config.yaml
arch: "vit"
model: "image classifier"
dataset: "capsule endoscopy frames (Kvasir-Capsule)"
train_examples: 42238
image_size: 64
crop_scale_min: 0.5
horizontal_flip: false
color_jitter: 0.1
targets: ["finding"]
num_classes: 11
norm: "layernorm"
norm_position: "pre"
hidden_act: "gelu"
mlp_ratio: 3
head_dim: 64
fused_qkv: false
bias: "none"
qk_norm: false
parallel_block: true
inner_norm: false
drop_path: 0.15
patch_size: [8, 8]
conv_stem: false
layers: 12
width: 192
positions: "learned"
pooling: "class_token"
mixing: "cutmix"
label_smoothing: 0.1
loss: "cross_entropy"
head_dropout: 0.2
init: "lecun_normal"
residual_init: "none"
optimizer: "soap"
beta2: 0.95
learning_rate: 0.0016
beta1: 0.9
shampoo_beta: 0.95
eps: 1e-08
precondition_frequency: 20
max_precond_dim: 1024
one_sided: true
adamw_lr_other_params: 0.0019
max_grad_norm: 0.5
max_steps: 9300
batch_size: 128
epochs: 28.2
lr_schedule: "wsd_sqrt"
decay_fraction: 0.2
final_lr_fraction: 0.05
warmup_steps: 930
weight_decay: 0.1
adamw_weight_decay_other_params: 0.01
Rows from block 7, named by matrix and row number. Rows with one number belong to one neuron. Each number is 500 + 25 x the weight over its row's rms, rounded and kept within 0 to 999. All counts start at 0. Numbers have three digits each. After the name is the row's rms in percent of the matrix's.
# fc1: MLP up (model.blocks.7.mlp.fc1.weight, 576x192), inputs 0-95
# fc2: MLP down (model.blocks.7.mlp.fc2.weight, 192x576, transposed), outputs 0-95
fc1.94 088:485484529492521483510489497519525510505485497476477490530451496514483468520510471466478534502490504457501541506509480541527524506502510499527528455535483475490511529442486582498494508501485522495493508463467552499540513536511508488526480494520519480533508504514539468461551502487533498504
fc2.94 090:528526492498512487533522484549511480481512521443479507462503488477512520505515516501487452530502479519477466497511524529510540511475501518462524478499533506496476513488556488487429490509483531475483503465461504506506510505464533515518483496469491499548481476470527483490485489514483597490
fc1.95 103:535500530489504477488496456505546493494519466503532502491485463525482510511523462520475505489549503507467505486541510485518504531432515469521508472524528485463521526498488484530474500484533550504427519503491567543543550494493494489472480469514505474497474561507544473452497544508529505482
fc2.95 111:467501501473515463507516529491500507522525483439475486483484449490492482477517501485507479507505479512482550490503479507546544500477513478466497498467541499505528492472497463504502495505547550527518476524459469502523487489450477514507490478550472531473535508545494509477497504505497589469
fc1.96 097:525517522512482479510478529507506491478480542557493551455513449477513481496465489476504474498497510507443483477496503474490523499491522505497503550489496517486500469514507479503498558517458515497531576491471500540506505511530513485528529477517488500508509510464488497532509529463550475496
fc2.96 086:495497548541471533495501509508501521530499528482505508479517543512521523478497512514547498495506484467506493515481508484496499501496505534509555519518514515509486523473509516500526504534499482469505501501519494515491514486505520480478486543517526470501526476521497525509527468450498458515
fc1.97 105:484510490501494485505483528467521516526558449490466538520495508471462509513514476521496499485497501512498547464516498468512513503501506490505489524518471473513487446514525563522529485520512505485460524528520510538515483475498504530465488510538488489504517511548487496534474492501466521496
fc2.97 095:517481492449520488479492491510448482512483516512508479571496488479493485504492507488503531489484524515461479508512528496545525512545470503475459490479522513538490534525512493511498498525469507463489459515525528497465506509530513511499514495514470499481518549556506494527496490539503529467
fc1.98 098:510485546514529514479533477502481488508489510509483532522514547511504512538536479572493483499470518479491504455498497505496466444494483510494507527497496492531535488480494487498508482483477481519477571518489523475488486536522515501490544507501504469484513482532503506455500514497523487530
fc2.98 093:514546490480487492491477520541489466548496490509496470502465488509479497482529513517481490495528494516474481466530519510472539483508543492501508515507549485486533537483518490502482506471476504473512488522490501526505510489472534504487494523520499542468498478496489532484481484508473487493
fc1.99 087:503494469534536556520514506444487540492507502480557526569531526502529532533497499457454500503494467463512502450544501548477470472543527488502475512499498506501467481542510482505503499489526467476550502521498499513503475516464449539520506467509501532461484507518474471554437483501470488510
fc2.99 110:480554455488505533492498477541481521472442514487498503543529526459512501494479519516476486503472500518493524543488483554547487495516494537468453498517498484477512519498519483463515529437503479473475513518518461509497500550492481492493503495526489501518519527500478523574452503501430591509
fc1.100 096:514449483517535465505506472502496470488468504445491535510510511553470524461483490500479497552504476485528492505499501540455462496467510499503506509439490472529496495491536489489472516492520475539473497515492517476529458475499530481515525520483508514490491482459520493467521499506491469509
fc2.100 102:476496471486497499499464470501525505486491525481513547523489506525496495504512545438469498519507506495508494523472517510469478501506455533532547522513483475518502500469484495513488507484504461548449426509515496481520461564528514503494502509469472489527471479482495483479515480487496428509
fc1.101 110:484495508480519535478470479496496485478461499518512472500509487465518489473464487501491504515477499520540512484457470513471518463464515539508503529511529525513502502488478525522516500498485542461480539490533517511532462480529472484516497468487475446517532498526514476547503518550508454497
fc2.101 097:503545521495494516497495462491512503485545525535467494497521494467461484540507530522491515516500463542430502476523490540542493556509542482470518526490517477509498475475480465500480515469483484536467458516480518539494522503544490533507529489499459503478501523498476485536507510518519463484
fc1.102 088:501494483511467506499441478484529510531508497518512518537515505517477487521498503481523474503518484537514457484477502494410509529473529496509503476470496494477470495503477464512509494487528529492515538510501515493479504500491520511469521500543525548496470552532498477504501504471523503468
fc2.102 093:463468461477539507482516511510524496512504488476479466463528466483489522527475538531514463520536490523516489507498490515520474452492492519467525520519533526491477477475525467515498487501500470570500546524512484523477503508477486526482528531513457503509543510505507482447541497499519467493
fc1.103 105:508504470483524490483522487498523485458503444496434519510479529532460549466481469532513536513528536541511494485568519533529529501511487455483502531504466502479490515472501491485492549473505522498534532505483474476509549528515540491502518491515534445467468485496494512479489521500517531515
fc2.103 099:537529571478508479497485487493512482510557498470500503545514475491484463501506467485481497495475475493489487499496471526510508495512508478483518501451445509523562543471488497547443506510560514492493503525498548496456521497500519478534514494524466522523494466500528491542495514463471505503
fc1.104 097:508516448510482544445491478489495481486497453500484506515436496449495499515548500515509545530501549461473461483496468556491512504519497471491518523470427526509504478533509526496495486533496500522542461484525490549513473515461481535518477478501476500514498448458517504537499510484479475495
fc2.104 092:494517445468510480554504519483505528532515507511497461466492475472490495481523480507531511513472529516509512486504497537502480502488514498497534525456501530443526543524564485480466463500502487520486497487498498452482489475538519451477458530497505483484505518520527516529472514490526496508
fc1.105 101:495466513481463511483510515485514518506475527530482457470491506480516522532515527479513514498507514496466438514495509513481515539541433448494467506461492510471534485501449504501460506521526466484494480501516496477482498499449509457529494490465536508502537499504528510463494495526487491474
fc2.105 103:495491426484516503513527493521496566517472530487510494498490515454492493487494498489509547542519517539512488514463502524546497479480478507466516534492521504481485501507518485501545517477574472521526508453504529503470502500500521500464493471535499474500488558485486486510447560571491513510
fc1.106 090:494492480504490493494485532510469458499496521501519513471525548431502509471533469477515526484494501474485502509524482490518469486503487518502483540530505553467481475530514476470455527533524535548512468489448506517526538487449542491484508485518473467528502485514500472483471469499495479512
fc2.106 082:501484500465450466466536504509479538526435468484488460508518515493502464514520513463541457463468521522487523459507487475545540503523499479498498516469513523511502467504489470530526474523504497489481527473545517447463524526533482498508492525534501505516495504523543481526469449517509524502