config.toml
arch = "vit"
model = "image classifier"
dataset = "capsule endoscopy frames (Kvasir-Capsule)"
train_examples = 42238
image_size = 64
crop_scale_min = 0.5
horizontal_flip = false
color_jitter = 0.1
targets = ["finding"]
num_classes = 11
norm = "layernorm"
norm_position = "pre"
hidden_act = "gelu"
mlp_ratio = 3
head_dim = 64
fused_qkv = false
bias = "none"
qk_norm = false
parallel_block = true
inner_norm = false
drop_path = 0.15
patch_size = [8, 8]
conv_stem = false
layers = 12
width = 192
positions = "learned"
pooling = "class_token"
mixing = "cutmix"
label_smoothing = 0.1
loss = "cross_entropy"
head_dropout = 0.2
init = "lecun_normal"
residual_init = "none"
optimizer = "soap"
beta2 = 0.95
learning_rate = 0.0016
beta1 = 0.9
shampoo_beta = 0.95
eps = 1e-08
precondition_frequency = 20
max_precond_dim = 1024
one_sided = true
adamw_lr_other_params = 0.0019
max_grad_norm = 0.5
max_steps = 9300
batch_size = 128
epochs = 28.2
lr_schedule = "wsd_sqrt"
decay_fraction = 0.2
final_lr_fraction = 0.05
warmup_steps = 930
weight_decay = 0.1
adamw_weight_decay_other_params = 0.01
Rows from block 9 of a small image classifier, named by matrix and row number. Rows with one number belong to one neuron. Each number is 128 + 32 x the weight over its row's rms, rounded and kept within 0 to 255. All counts start at 0. Numbers have three digits each. After the name is the row's rms in percent of the matrix's.
After each neuron's rows are labels from the 100 images, of 14976, where the neuron reaches its highest value: "peak at" is the part of the image that holds the peak. Only what is clearly more common there than usual is listed. The data: capsule endoscopy frames (Kvasir-Capsule). In brackets: how many of the 100.
# fc1: MLP up (model.blocks.9.mlp.fc1.weight, 576x192), inputs 96-191
# fc2: MLP down (model.blocks.9.mlp.fc2.weight, 192x576, transposed), outputs 96-191

fc1.126 096:144119160115135154132104127125065081108152158129175115117113133146122113151124048063068160109138111116183121142087082157097124103129156120130136137114156125112096113083149107166123102124109111131086069092105179104087155107144159098123124128113126118187093110099154066152115079099192141090
fc2.126 102:100125074111125000138114088135087112150184074154134134127176169118162168079131112161097140106122124173142098134122130100126086150126159119215089102088158131077125122157123096116108050138133133127142137162115156141100142127124160120166127182156143155071144101100152138143135094124151139084
peak at: top right (45)

fc1.383 101:145144114119147162127118137104136132053103187155104153184107127126139141124116149109057123071140111167107136131142178150168129123137126152117100078180123133109162113173180179103129146128141094148162069101157107124181069101165118096134077169119137066120071129119201127125112091142105120072
fc2.383 089:126133090097117122192078117134160114192118143178096124101137072158103095111123111139154101130102116118136165148102150118191149121085095136115136127125120163159163107110071156139099161073160178079196150110150128141048155134164154119144157122150110107118120209136190133118146098144117168132
peak at: bottom right (34)

fc1.371 103:144144114140059191077117099172116149091139115155103152112117084137169143112094069083128123137145139103122149109184088071149128163126107139099117092144113148085141101109083177082132160088062136086065177173179135172138138082159066091120123164133136119070197149150100183130112132150112083124
fc2.371 117:109121098131142090140124110208121109149063178154108163135112092079105084179188128101118046127083066098131153151119150100185140155115114093151111137138146134123161138098112115128099122139141113092161192138175165149112150118166149095145148169145130142133189061119181158110123084175125152140
peak at: bottom centre (28)

fc1.129 081:129082072151111188160129131140066142150158182090133131123117102091085095116101142180091150113130118098088092125086106155122089143093157109163159155113136152133138065140099142114150143157107123154086150117132099150103165126092151163081122139118141155142101171130182163177117145114056116150
fc2.129 091:127056128138092103146166134129119139124102093074142206125060103080095113126134121135108075142165133160123151176171142059125159163096100139155172136132100084136137125166120134154124141117151111139140115141062116163167153199134137146121140106122071094100156120118141114131090159135125134086
peak at: bottom left (39)

fc1.569 112:131140125094155152134146116120136135182175107080118157095101124061177124102151112142109109112089129122080134141152143120113100113111146132133113164136052090113177125152124116161112142128105169121081121140096176099128183178081122096152137110115129114115252139118180173132147094164101115112
fc2.569 093:101167133130110000156147109133143125137123137096073162132114125101177138134135137138110126131175150128109093170137090140125146138106101118182124152173123141179101137131096189147131134160134125134157171097124133159140135133129110146092117099125121118109108136090130144131160151097162136101
peak at: bottom centre (28)

fc1.547 097:141115131152095187113116110157109110095116145130158191150120104093188149126117095125127113109192167135113153149160075064132187174145101099135155152134158129100115118101109143070091155096117125114088140145175128185126130107170074080113123096162129096117156110142109168164114092126132076127
fc2.547 111:113110111143117185143115119154096126146055139141134137105105110102096067172183147095124032177097093074101142143143138122177132165102091068153109142125135150134153108094100116124142123139143152147154216138178165131130149110163157060134092177120116145167209101131196149085078093164129125103
peak at: bottom left (32); centre (25)

fc1.463 093:179105098153131139160100138127110126171160150132127050067074113083128101126124098144104114115148198126106156129120079156126130125075160091097118183131115113101142070127108115140183119181127129143061123165126123114099182130096117137128131183123123092117166187112155157168112156161125108107
fc2.463 101:123112124174060002135156128115137121141061144114089201119069104133144090122132096105093042148147123148068113149167144100203131156089085100178153133121129103180163156145116090151135167130124165156155157145123122170124164157144096108129143131109103128119172148157157153090097104162136175095
peak at: bottom left (48)

fc1.541 118:158079140165175169149128150155151093139100108118123106164109090097132189139132137172147109121136098136165072138152133119106072077104129116111126154158157154112214144094086075142161145135133146110098129127090078107173114142092197079093115117115122143135124140159114158099166124117248148130
fc2.541 107:147121118155125255076128118071109057165121104128141095106117133153126105120104112136104151144150113116110160097105173100129148158135130155107172085136116124138115129111118122129206174102129169130161133127159137137159123122157136098140150109163132159125150151166153122159120132146062112075
peak at: bottom centre (25)

fc1.118 084:099123083076142199100111129067149098121177141132105166136094120157182090166134127164101130072136118113144158167126111111156106123147092095125167094118094091160076103141105096127126081079137142130161123157184129128123152133081181118159151158114120170179135131103143110098190138079073135156
fc2.118 113:194136106129130133143116113114174150161148091068125075111127109140162090113110117111110200137116100116153145197089088159133136181170127091134118109107133085124133094121116131099162078120098120078146132136185099114134099109137154107080058111135161097136133116132131111132174103137152129135
peak at: bottom right (48); bottom centre (26)

fc1.446 094:103080129107206142137151141146137075169130102104174102130136160080085082161172130157146100148115159135084038107153097160118138122168083117151102154173154115135100090152065119179158148111120182148045081120177160092124163135111146086171093121130115143102190115154086091078125130141102136159
fc2.446 088:153131126182111000109161108128116132124164151136127139061094076139188085115130105101103065145138125126092155117114131095114144136086152146099119103119116142127182142145091187151148143153067094081101078102083139201109125135175121152115139092161128134101163141121152097188147154135140137099
peak at: bottom right (70)

fc1.251 091:141099102167105159096130103122202100158105149152092147140147121167154148114141156082128176152143107126131097165124099170105149091022081194076129130144172107099190065134120104133107128153172152140089086139144144158136141096150138122154117148063057225114101162194059194133108092140160198120
fc2.251 094:132111140141162018107182132188163138100151173133129119115136159108113080080091159149122106119155151131142194090128147144150119111048157143122103103099062114144124152142177149118170142067112149103138125129099116139110097185153135105162136131186159136119111130104153126118170138096080121162
peak at: top right (33)

fc1.197 093:111113074108068173145077130131150126055040192112163153196089130140146096104144118067114138120108136094136122168127122167154083170134102181116105089142086110088134131160198138113139147159145101090128142114146127112161101121187131140169080143114219097134105062131175114148106069115100141105
fc2.197 099:104127112142097149176136094092200120122126163140128137095131119147093112102134101138140113120091124166171112134108122128229158124127125168110096108174125134173145129098099188122102180068108127074190128113123118165062112131173190137136123139090112078147129121132189117119132107122087101111
peak at: bottom right (32)

fc1.55 085:096150179085160186131138139158151118108083104145099195144143164149120221120139120157106155137087120120130136084197138104107132085138148100103136107129141087178135092122166151130138157117124106126096109121161152073133152161194141153144111180185140148074138082104125139102141146121198106168
fc2.55 101:143099163096129116064130165086137155148116109122099162095126121172133139152158163143159081095119190140158144129126121118143162082097159105093148120050161131129146078133136150141086154105115114113110165187149139151152116155150118120088126157091138162110123108116102099143120127101131141155
peak at: top right (32)

fc1.215 087:129141208082173207109131130148156149084077058112105179137152127161149220094148093173113129145085099122087123071166134145119135101120121099146139121123128114167122122120194122107136170125128088112120112115130159098121144115182120150127083192141139173064108126116097126100102185098160083169
fc2.215 098:130122137138119144112131175092147144111121097135106188100128134142147123168140149106162106088132136121169142127105103116169190081105157128125115138090177174137148106133115177104076145093118120094128136176146141133168116149164103103083067141130146153114119095099100145143112118130161159155
peak at: middle right (28)

fc1.289 091:071118099114148180136148103143119193148138175131104152122109070084043134142096115108086114189127170143081139117135153125123170116161154211121173088140121108142125168171123076155138130128179052108166131124099107162164129107161091134138150131095114135123094145078168145050105130101129151141
fc2.289 102:120140097126131093145102102100125131111132154108176160114122104085078128156168141070109174144106171098096145132085106120099147133130134186169139118076134124131123154114092113102119128125160114171169179099113103166112138138098139129151163122136090129137118092142082157185137130139154157097
peak at: top right (36)

fc1.253 098:167109189104132183201147064092106092155122142094091110169178147060067097154146119132204118183109118077076100171156141159090172149140108106181071101149117110139163133127068096133098127117149142146142119055139101117108134121116157136093133090198123166117135088151120150126142173126154143150
fc2.253 092:114101076129135255117134181076137101074113161121154118143098104128144122120121132102128108133135092069127130127092108111102087158099103103134147123165121165125068093078130111138148121128136093056139126120113110120158137154162140135114124123161132112138126096147140120141084090182094188096
peak at: bottom right (39)

fc1.266 085:141079084142124161157136140106080135174186169068124107121146104067094119120144119180140152105079123106073095135071131126123091143081152112184142196107141103173107095123116150133156138178115096150092094153106113133121171124070121191069118119131152151130136173099175178200124135103078112103
fc2.266 099:127074089148086086140144126120131129113087100099108185109050107071106123117119135147090100142181132161108146198182171070150126178102116095145177144136123102091147117175097117144119117111120139108127162133060129157167152176147128148135131105100089105108181131134143106135123140137121132077
peak at: bottom left (50)

fc1.87 100:108126126080133152112148146064129099096087161122082170172104151201195093167111100111120149099111090094154191186135067085170120123094162141086185050106097122127083100142141076094124128071094085087100145203145107148135106154119143087082073117130122123159096107124139107062149106090119155091
fc2.87 115:170124114122165011111147124166150143169124107084095123117143116139163089134138147111124146139158140169145138150077080100151117188106136106170116084086103126133125110106106156096162103113115098077164153158168130162132088132153152119088114111144150107103123123153123140144181145176156124126
peak at: top right (41)

fc1.450 123:138095145158187154096115090127140065101142136183106103154145148119132103138143121174184158094174105151144184075121169139129172147155152137097193167138100118101128101128146103077120070139154163135173185091156137169149089110155130073119149128129136084116066152139162124213181085143152135139
fc2.450 110:143124084145103087170098167134114217085115095131116108156143184119091210142082126102153106162170153093168080092128147184093040081048169119125102157136126176087118130088118112123094113103159140106167168120113146074125134147107134096124095131159111124091127103090142156198109115109147177094
peak at: bottom centre (30)

fc1.301 086:170119055087113180056113159123177069125098145117093150106144067098163100136173138175073169069177134165108179152104132121192131149166095069112164092134124106131120084109127114143131127108149098145130142165152146064104126113086177109120159164094138165194121157133110094098162121145111119101
fc2.301 098:159132143147151168116172147148166140125133123092128127138105083145184114175136138119192143155137146179106118179112103129130143198164099079147142117104095129184127078171079135095196100088066103106128150115175097132090089142144186099108158143174137112127177179137128123112134099131175120114
peak at: bottom left (32)

fc1.258 094:063139071124101185136155106141108188108114138119113143103085074074065123128131097123071115142130103109067123096161172139115099108118134197146165115140122118129119166135111036144187104115154041133142154178104131154157097113150142167157175132108096137132126122073176165046128108093122139109
fc2.258 098:119137117115117000156084100109123114120101136102143155133102096087109092150164139072110201156115208123105123159085120112090117151138127181140142109092166113142145153157118128130141140117169114176134173095115116191152136158053113092154159095108109107169124124133096128154128149137156161114
peak at: bottom left (41)

fc1.95 091:146151140149208140160133125089106138142175192148141098106154158075095101182147188160047159153108198129159126126159149142100092131045177154085103091154132128157108108155109113131082146081150136148170125112147122122080060146134131162110103121112148161137131118095104158120145151128131128127
fc2.95 090:109104157140136000116135059150124126073108081100116104120127107122153162152121107067132161124121174079079139152119157094108157155113105156123161139118122158142130169080161114133124142124151137195188184101142093102149122107156129182141133118168080116159067139087098155148140131093119148114
peak at: bottom right (38)

fc1.416 102:087126105185116155099149124104175053149113089118060143122135139162102100120172141114135127144190114086110123180132098135127118099026114137061118126112190104147180048116163111128125093165128125146151071160136125132098149138172144112174155152104057177107115174157087187101115098173115156106
fc2.416 099:161175144107164000091155165206146139149137174129125119107123132142098108098091159123129096134101168097139183092127142123092110116054110142131120133080061127136103112137172108155179123085128166107135167143107164163132116120144125117121157130164158146116127114146124120079154139170094169172
peak at: top right (52)

fc1.166 090:126141169105135177187094082107078109090133162125160126116155116158104122150146051081098164091145162137149101133130127135137136134140147139144119144156160100137102115080144132147086147123052130170122044136090181144067129132135150115090158100129114092206092098088155129123136100100172144139
fc2.166 102:092084085103147092102115079147070101149179075139154158092159125108176188099137093151121131108094150132110076128166077082136118152127141145194123099087141120105109123164116065106112061127160132152150132115112129120115162122129165184171169131173130177093162157093126132125085101158166144069
peak at: bottom right (37)

fc1.311 084:117074097126117188145164132122099159146137158091139117150138091113088094129110146155145170126113151131106115132112146122095088159110114091142141151132174154124102107122131138116159109165130123102086137138092114151079172067118100182069110137098128118138143141139185167175126142100078141159
fc2.311 094:112074102162105063146147128119110139116088081090126208148091106113097113122131122165106132140160118162128135150151146064121122163105131123138141124126106101098119120195110105152105137123171115141136106130092116154196142182087151148150124118117087088118147117122140088135090171139110119094
peak at: bottom left (36); bottom centre (34)