From a checkpoint of a small image classifier.
Model: 4.48M parameters, 64-pixel images, arch vit, activation gelu, layers 12.
Data: trained on capsule endoscopy frames (Kvasir-Capsule), 42238 training examples, 28.2 epochs.
Rows from block 4 of a small image classifier, named by matrix and row number. Rows with one number belong to one neuron. Each number is 500 + 40 x the weight over its row's rms, rounded and kept within 0 to 999. All counts start at 0. Numbers have three digits each.
After each neuron's rows are labels from the 100 images, of 14976, where the neuron reaches its highest value: "strongest on" is what is common among them. Only what is clearly more common there than usual is listed. The data: capsule endoscopy frames (Kvasir-Capsule).
# fc1: MLP up (model.blocks.4.mlp.fc1.weight, 576x192), inputs 96-191
# fc2: MLP down (model.blocks.4.mlp.fc2.weight, 192x576, transposed), outputs 96-191

fc1.187:496547487474459573526504532504474448556525485450494488443520518481553491511450468543501482592538534569528528469432459494482553527546517466486475455489549569521539470523469477530432526481486531505558487499528497595509563529508461534480559541601546507602536447448504482479406489468555545536
fc2.187:507516532507529605481474471459454432569503518446468550556506526496439506479528501546534492469518516388500473399587441546488497558515451555532490544561528562578450492498503460488486474567501455488483478520438423488572519485432489497524538510596507523532527494555497512518431493468591468533
strongest on: finding: lymphangiectasia

fc1.68:577477448455486533482518481442455479418512512498502489504504452491534516456560495438483524529549534549506525486488508518523553623551505432483567556556537485475533498493495462532436470443465521548459491478462501571543493510522508550481569475404495516461537599539491468454481494468451453596
fc2.68:478488477517461441437499434464483500477476508450481472437489501543521524586431465502481482491523504474495498495508557484504458452536476554518481578479382489479503445460504486509453547456565507547544532532449508465516442519523524468439511450481532579443414543503414438523562499428491514486
strongest on: finding: foreign body; finding: ileocecal valve

fc1.38:592523459492519546515512459453507479484515597463523508540500491531546532537515564456507508489487458518436501489473475485566437556451511462474444536473538506531512491532471518470468517469490552545514487537456472463479539482516556456388495505449491535560585529498512503514555495525577466470
fc2.38:556430484545512454515493472474553515467478504502433535482542582509572563513494496504463503460476514512512466487451604531525514467558537498517520589471519420510604506601550458557545480542483464444466435553527516520494502481523554478450564452480447517544470531475493535527538510576547503465
strongest on: finding: ileocecal valve

fc1.16:484473461540538534438529454505546483530531495487563481573488448477454485562506485528532550543516456585498576519472519497510527523453548477496587522449511432521521597479544526476497559533456587463435441487537486493483515559442543529501487562499510517558490501594491491497544592494483528497
fc2.16:567513485474526505467515485503520503502476493470524562546435474525538419453448541563466511583524467511528492421450472435471485479518457521463532474521477486511515545422463468498489499445459521551555506444458459512520494428549473491470434562487521517536551525551454483503508529505454437437
strongest on: finding: reduced mucosal view

fc1.257:481537572466499523487526591479473485531474505511507501470504619560538467532497457484515553489453508447502485530476478497479527531609497542505510489569496498559544496495533487467509410592534575451448575503455555457462472558476449512514518463499575476479583505517544514491450510506442489463
fc2.257:476534574475480436505522516477510589540475420519461441527501534490510530430459429428515554503540493515508504451531529488472528512585495539528503565531444564506593557482491469461590483433501547544512499485541499548503490547464519498522465417464539514490509545448472484435519504565494502520
strongest on: finding: angiectasia

fc1.107:523555585472460506467410510529480479473492535492576549450467495529575477452449478451445557530490479452433468458470475484469514525558466471508493523590556539526476515544547524481508544561469501448440510500559453538557475552469527519608494483477512521539526449470465463422521541527471531441
fc2.107:544564540475459466472473508523620521528453574509459467506479549466496497549559531447572503523492497499528547473528491500522525474562524464460453513500502478529491544527538466467417463520536420456585536498487437504542477457484447539525509512505545498465507475442544473511520558511504510528
strongest on: finding: erosion

fc1.459:572482558494468547500475518498474536517532435540397513456541477492502503459565393544450502501531517471552518492512507542525432564477562536531603525529521525470444501455441501471513469570545502524503518540510600525496529469533475502504435563477491497526448484446479576458526475433417539441
fc2.459:504548497528524430469527468487472487479520526517582492600443409471491501472526514526476517575564530430500500455518527420422549518552471484535452481546486470526471536456508516570484538440526501450529441487514453522510470563521436565504529541488571522477526484485483457542492518505521495460
strongest on: finding: reduced mucosal view

fc1.435:571522449463480557420557487483474530501558473507460482494485470469517515571485456446528519468511453471521509479483537519479501403469540451470560544506461546526500575462553463445493516460474448505486486470514430474459513493437475507549563511521520454514545546477502482521463493425512544492
fc2.435:547514543497409408470482520519499528539508503579487478494388524496520474451483497469507436511537501476506430520509526479492489459469481506491618420446483550531530491493455521547551441473529501490521490579464450425584514422548481473549512545493473439531525520448488473519482479492498477516
strongest on: finding: ileocecal valve

fc1.397:574539527520529504479491570501444486519484493473486527435535475494525423457527528513477556522528514541428509557501529502457481570480515548580560470533456528493482581559521548451514523590504570510473449545448463504520509495453483516502487529469487570527516482471512528532529506536499529474
fc2.397:486502545534411504502548483477567488535479442494513539542481525487575522541494441510540583538456532447452536420474475566479475420515486474508520567499558473549464490549528527537491500524484559532505518544536475523503501509464464489563515478554398521456473538395507466496425473542476510508
strongest on: finding: pylorus

fc1.546:463563459555495558565527541545415538515487452499506497466456482542564519565513549525468539495509502571546539553547515470556497518485512544580463570504510554463551457479554519456496557492526534550491432505496568536536512519519543486520487461562584509520537456531498558507552422524496493421
fc2.546:526454441472489512471479462458567508479465456493456490480430511531468551479584419485509583560528439518572565467501487461490438417494556536572553521530516471481510468467566567546481495473539434531523582514541474556466499492479473456560516488520517509488477493482449512444473466522547501568
strongest on: finding: ulcer

fc1.31:558589555509519546519454545530459492523523530484452503478552499495526525520447522538434540556475496514503524532552519465574581560527479475522484480538551542529519475481524460474423445577529573493489532505478548513523500543491506538542488499560504487557439380494556500453490541449497505510
fc2.31:503431495514472503523520453482469493534499539474428558498503435463469515509444562456443527498520489485465550505510431496559483493494541556428443506566510496545503531497498544509489433471447414552481464515503483539551534472552451492563524487567485515483591502475504503443505472493472516490
strongest on: finding: lymphangiectasia

fc1.527:481481556510459565404485503504485470532516426545464474508606471528482446479471527491558473442526487496474521492539529488450521523488519509482410506514452504555506490545588511468517484517479534507491602433471478583456530547484497542582511564496491506500513502485522497460555460522540454536
fc2.527:498509587426460521464531466492478512517471535508468537419502504540448516428499482494483525477520560518516506488600532531576538545427564476497483458445539505493510477491408490475531507396508505530502516450557576561468490470522523502521477461513594446389492443445464485459480501567528413479
strongest on: finding: ulcer

fc1.503:510480468437526564517429554527510512470495450441468542506509491502477446525503528435573494503438566540513509495432507532481538459525489531482419484512545539521503499517530590436544472473516532534564509438457537400530502477513508490499430513539491496521425515490506539474557438541515488492
fc2.503:498499527492525625510472507548501495449453458448518463432500528508482478416478478469468519546463554475534471468542520535465508536504546560554401488548509504459487516491473483469520488460544476566542482516454518465469472486432470502527490552543563525482473535492499480541496420502530483494
strongest on: finding: foreign body

fc1.376:516508513488455498494528513513471494503538567465479549497482460563538500472574519479514553483465489561430466495505423535497540536471522537550493484466547513571542508459435485456469516500461430418430428478468525502531496508510463511484435533504470525489518515495534487532511500607447562534
fc2.376:497525444529485423451452485567505481500505464485562457546545458524526530519468567443502485518555523484482472450472524542510539507540481512474457492536439556572481545533444515512400479516556522588507522543534406522525537508469473550490455536481480499552459418503523394611464451521495507542
strongest on: finding: reduced mucosal view

fc1.345:504427454484480546490532473520465465448544497477429446547523526551515465480495562452520541453450484505492494467447552507566498434531560534513470583502447505434518560478523406395577513457500529514512537479535542535462458421538510535508438524515538444496418496453505545505517473471449469469
fc2.345:550533438437508441469561465438434473454505462565500500562554460602490446419541470438483467557581473461464496459471471467515478538438422471527523536539490491474494500490488415464579437470487458444493488571543517474484455528519556466500514515460530484514511471455462509473495520511488463545
strongest on: finding: blood fresh

fc1.291:529479514482506584544444511473484496498525542485473529518419482439461485470514451494427534543560488508476530530478508483509594507563429514536533557434542476562549516492459501521468505493516476519524474491482557407496510475548410516518457519535472501487533540497516481457491507532506528512
fc2.291:451467518553491488485561450510480533540494529568492503522435491495518540486493505561460510481549502512493448432510525496526535567533436489541454401441479489499507502497429517532501447473494488520495535542569431474485498501583516542508441525512465551494476446463536507539430540547516461452
strongest on: finding: blood fresh

fc1.573:457484488576524545449504456543469474461509530495516517474525498579493513468431543477504541453510414489517536506502554526528564437501431536500462539532467461504522469571543519474497475508480494546508491478475557592496522548507524463602529478509470514417512463492528532505552507468504417468
fc2.573:468512413501548560543516510541460491540510498472481467473501510547589490444520466530515537472502451455545527509532438469570584550463472481542449514432550495540543485510523506514485445490487454499525565545568491558516588461566486509583541530546551484507616513526530585529487476495509496434
strongest on: finding: angiectasia

fc1.143:555489604509546516468526449500516452455538495498548553501532496470549498512527569475536475482419512588412506449537476482507489539543485523448453541509507492504520499511559493454475466541509517499542477531570523556489547526500533545536480509508458492496494559454535473444498446499480527560
fc2.143:503502517475552398470528434440506526512519512539475493522482497524488490465441515534588407566473511543461544458562474420510478471507513501486427500491538565498461508450503463441404438495534475432531456470553487507507522545453588520482524492513401470496453446521415505446484463484521465559
strongest on: finding: blood fresh; finding: ulcer

fc1.258:481524447519472550504480479553511465525523497511504462527494517531494496530502650482564527485543500573475560521494490477560507534492478512527473494490518525515478602535512509467548529514480528528507439463477562516461556466526529542446464512536518538488534562514487504589571489573544457488
fc2.258:485561560481474467535469421564513517444486423501463469496436517544490518509526498484496515476570482507570493515491467611535527465551516535529532486573467508516482525536554596442491460513525452564467552525525528524434514490383489515447602435502455500446461510502524458421463533543506547484
strongest on: finding: ulcer

fc1.272:445475459502531532455472455541488524499524535530512510488478506522459453556526626464560499506491474479482548531472457481488488488476460543481443502547430504522573503572551536476487530595453455582462419424508516483504550517459526521484506497569521663489487500487552474569542499533544414523
fc2.272:490495544510493523558518440524486502435502519449471437524462504584489497492604497483544487535516524497524495468539455568474479539531539433477538494533472433511494504498537529462513447502516400548516496540510561523475517496506513502497548469476535521482504478481498391503468523469485480434
strongest on: finding: ulcer

fc1.278:551562543464421474502523524500513572496533471490487484529551450610566479533432500486460486527510509503496469536522436540523545547443401547514450426540519516567483539471520463451541535473464480494445523510514442534528479477541456506481529485439513498496479450456479514488504489465508589499
fc2.278:478545501520439407535488473519530533494530511544471520518503533499454481539434541445487549518480477464480441518444430520547526551554432510472501537477525546520527429501495496504513516510448471506503455592448463496453524502486432447469530472447476451457502506418518456506479480587466413528
strongest on: finding: reduced mucosal view

fc1.178:432540525511480518492535527460499457483486548419517569522523514502463511542511472494462449539470444557565467395456497481510492509500518519487440545501544503483477464519479422485502486553436557528522512472514472568522527565481512516500498514538620557476475518457502434487452455541474465558
fc2.178:507537555464501462532465454405521493523487518487476496468418494488481538549559441527415456533450491481517460490495477529485528546543558543533531476505556439527504445530512519527449514552555530510494549534545504484460508550466561481491566433457494555507477558523441587506509521454554384466
strongest on: finding: pylorus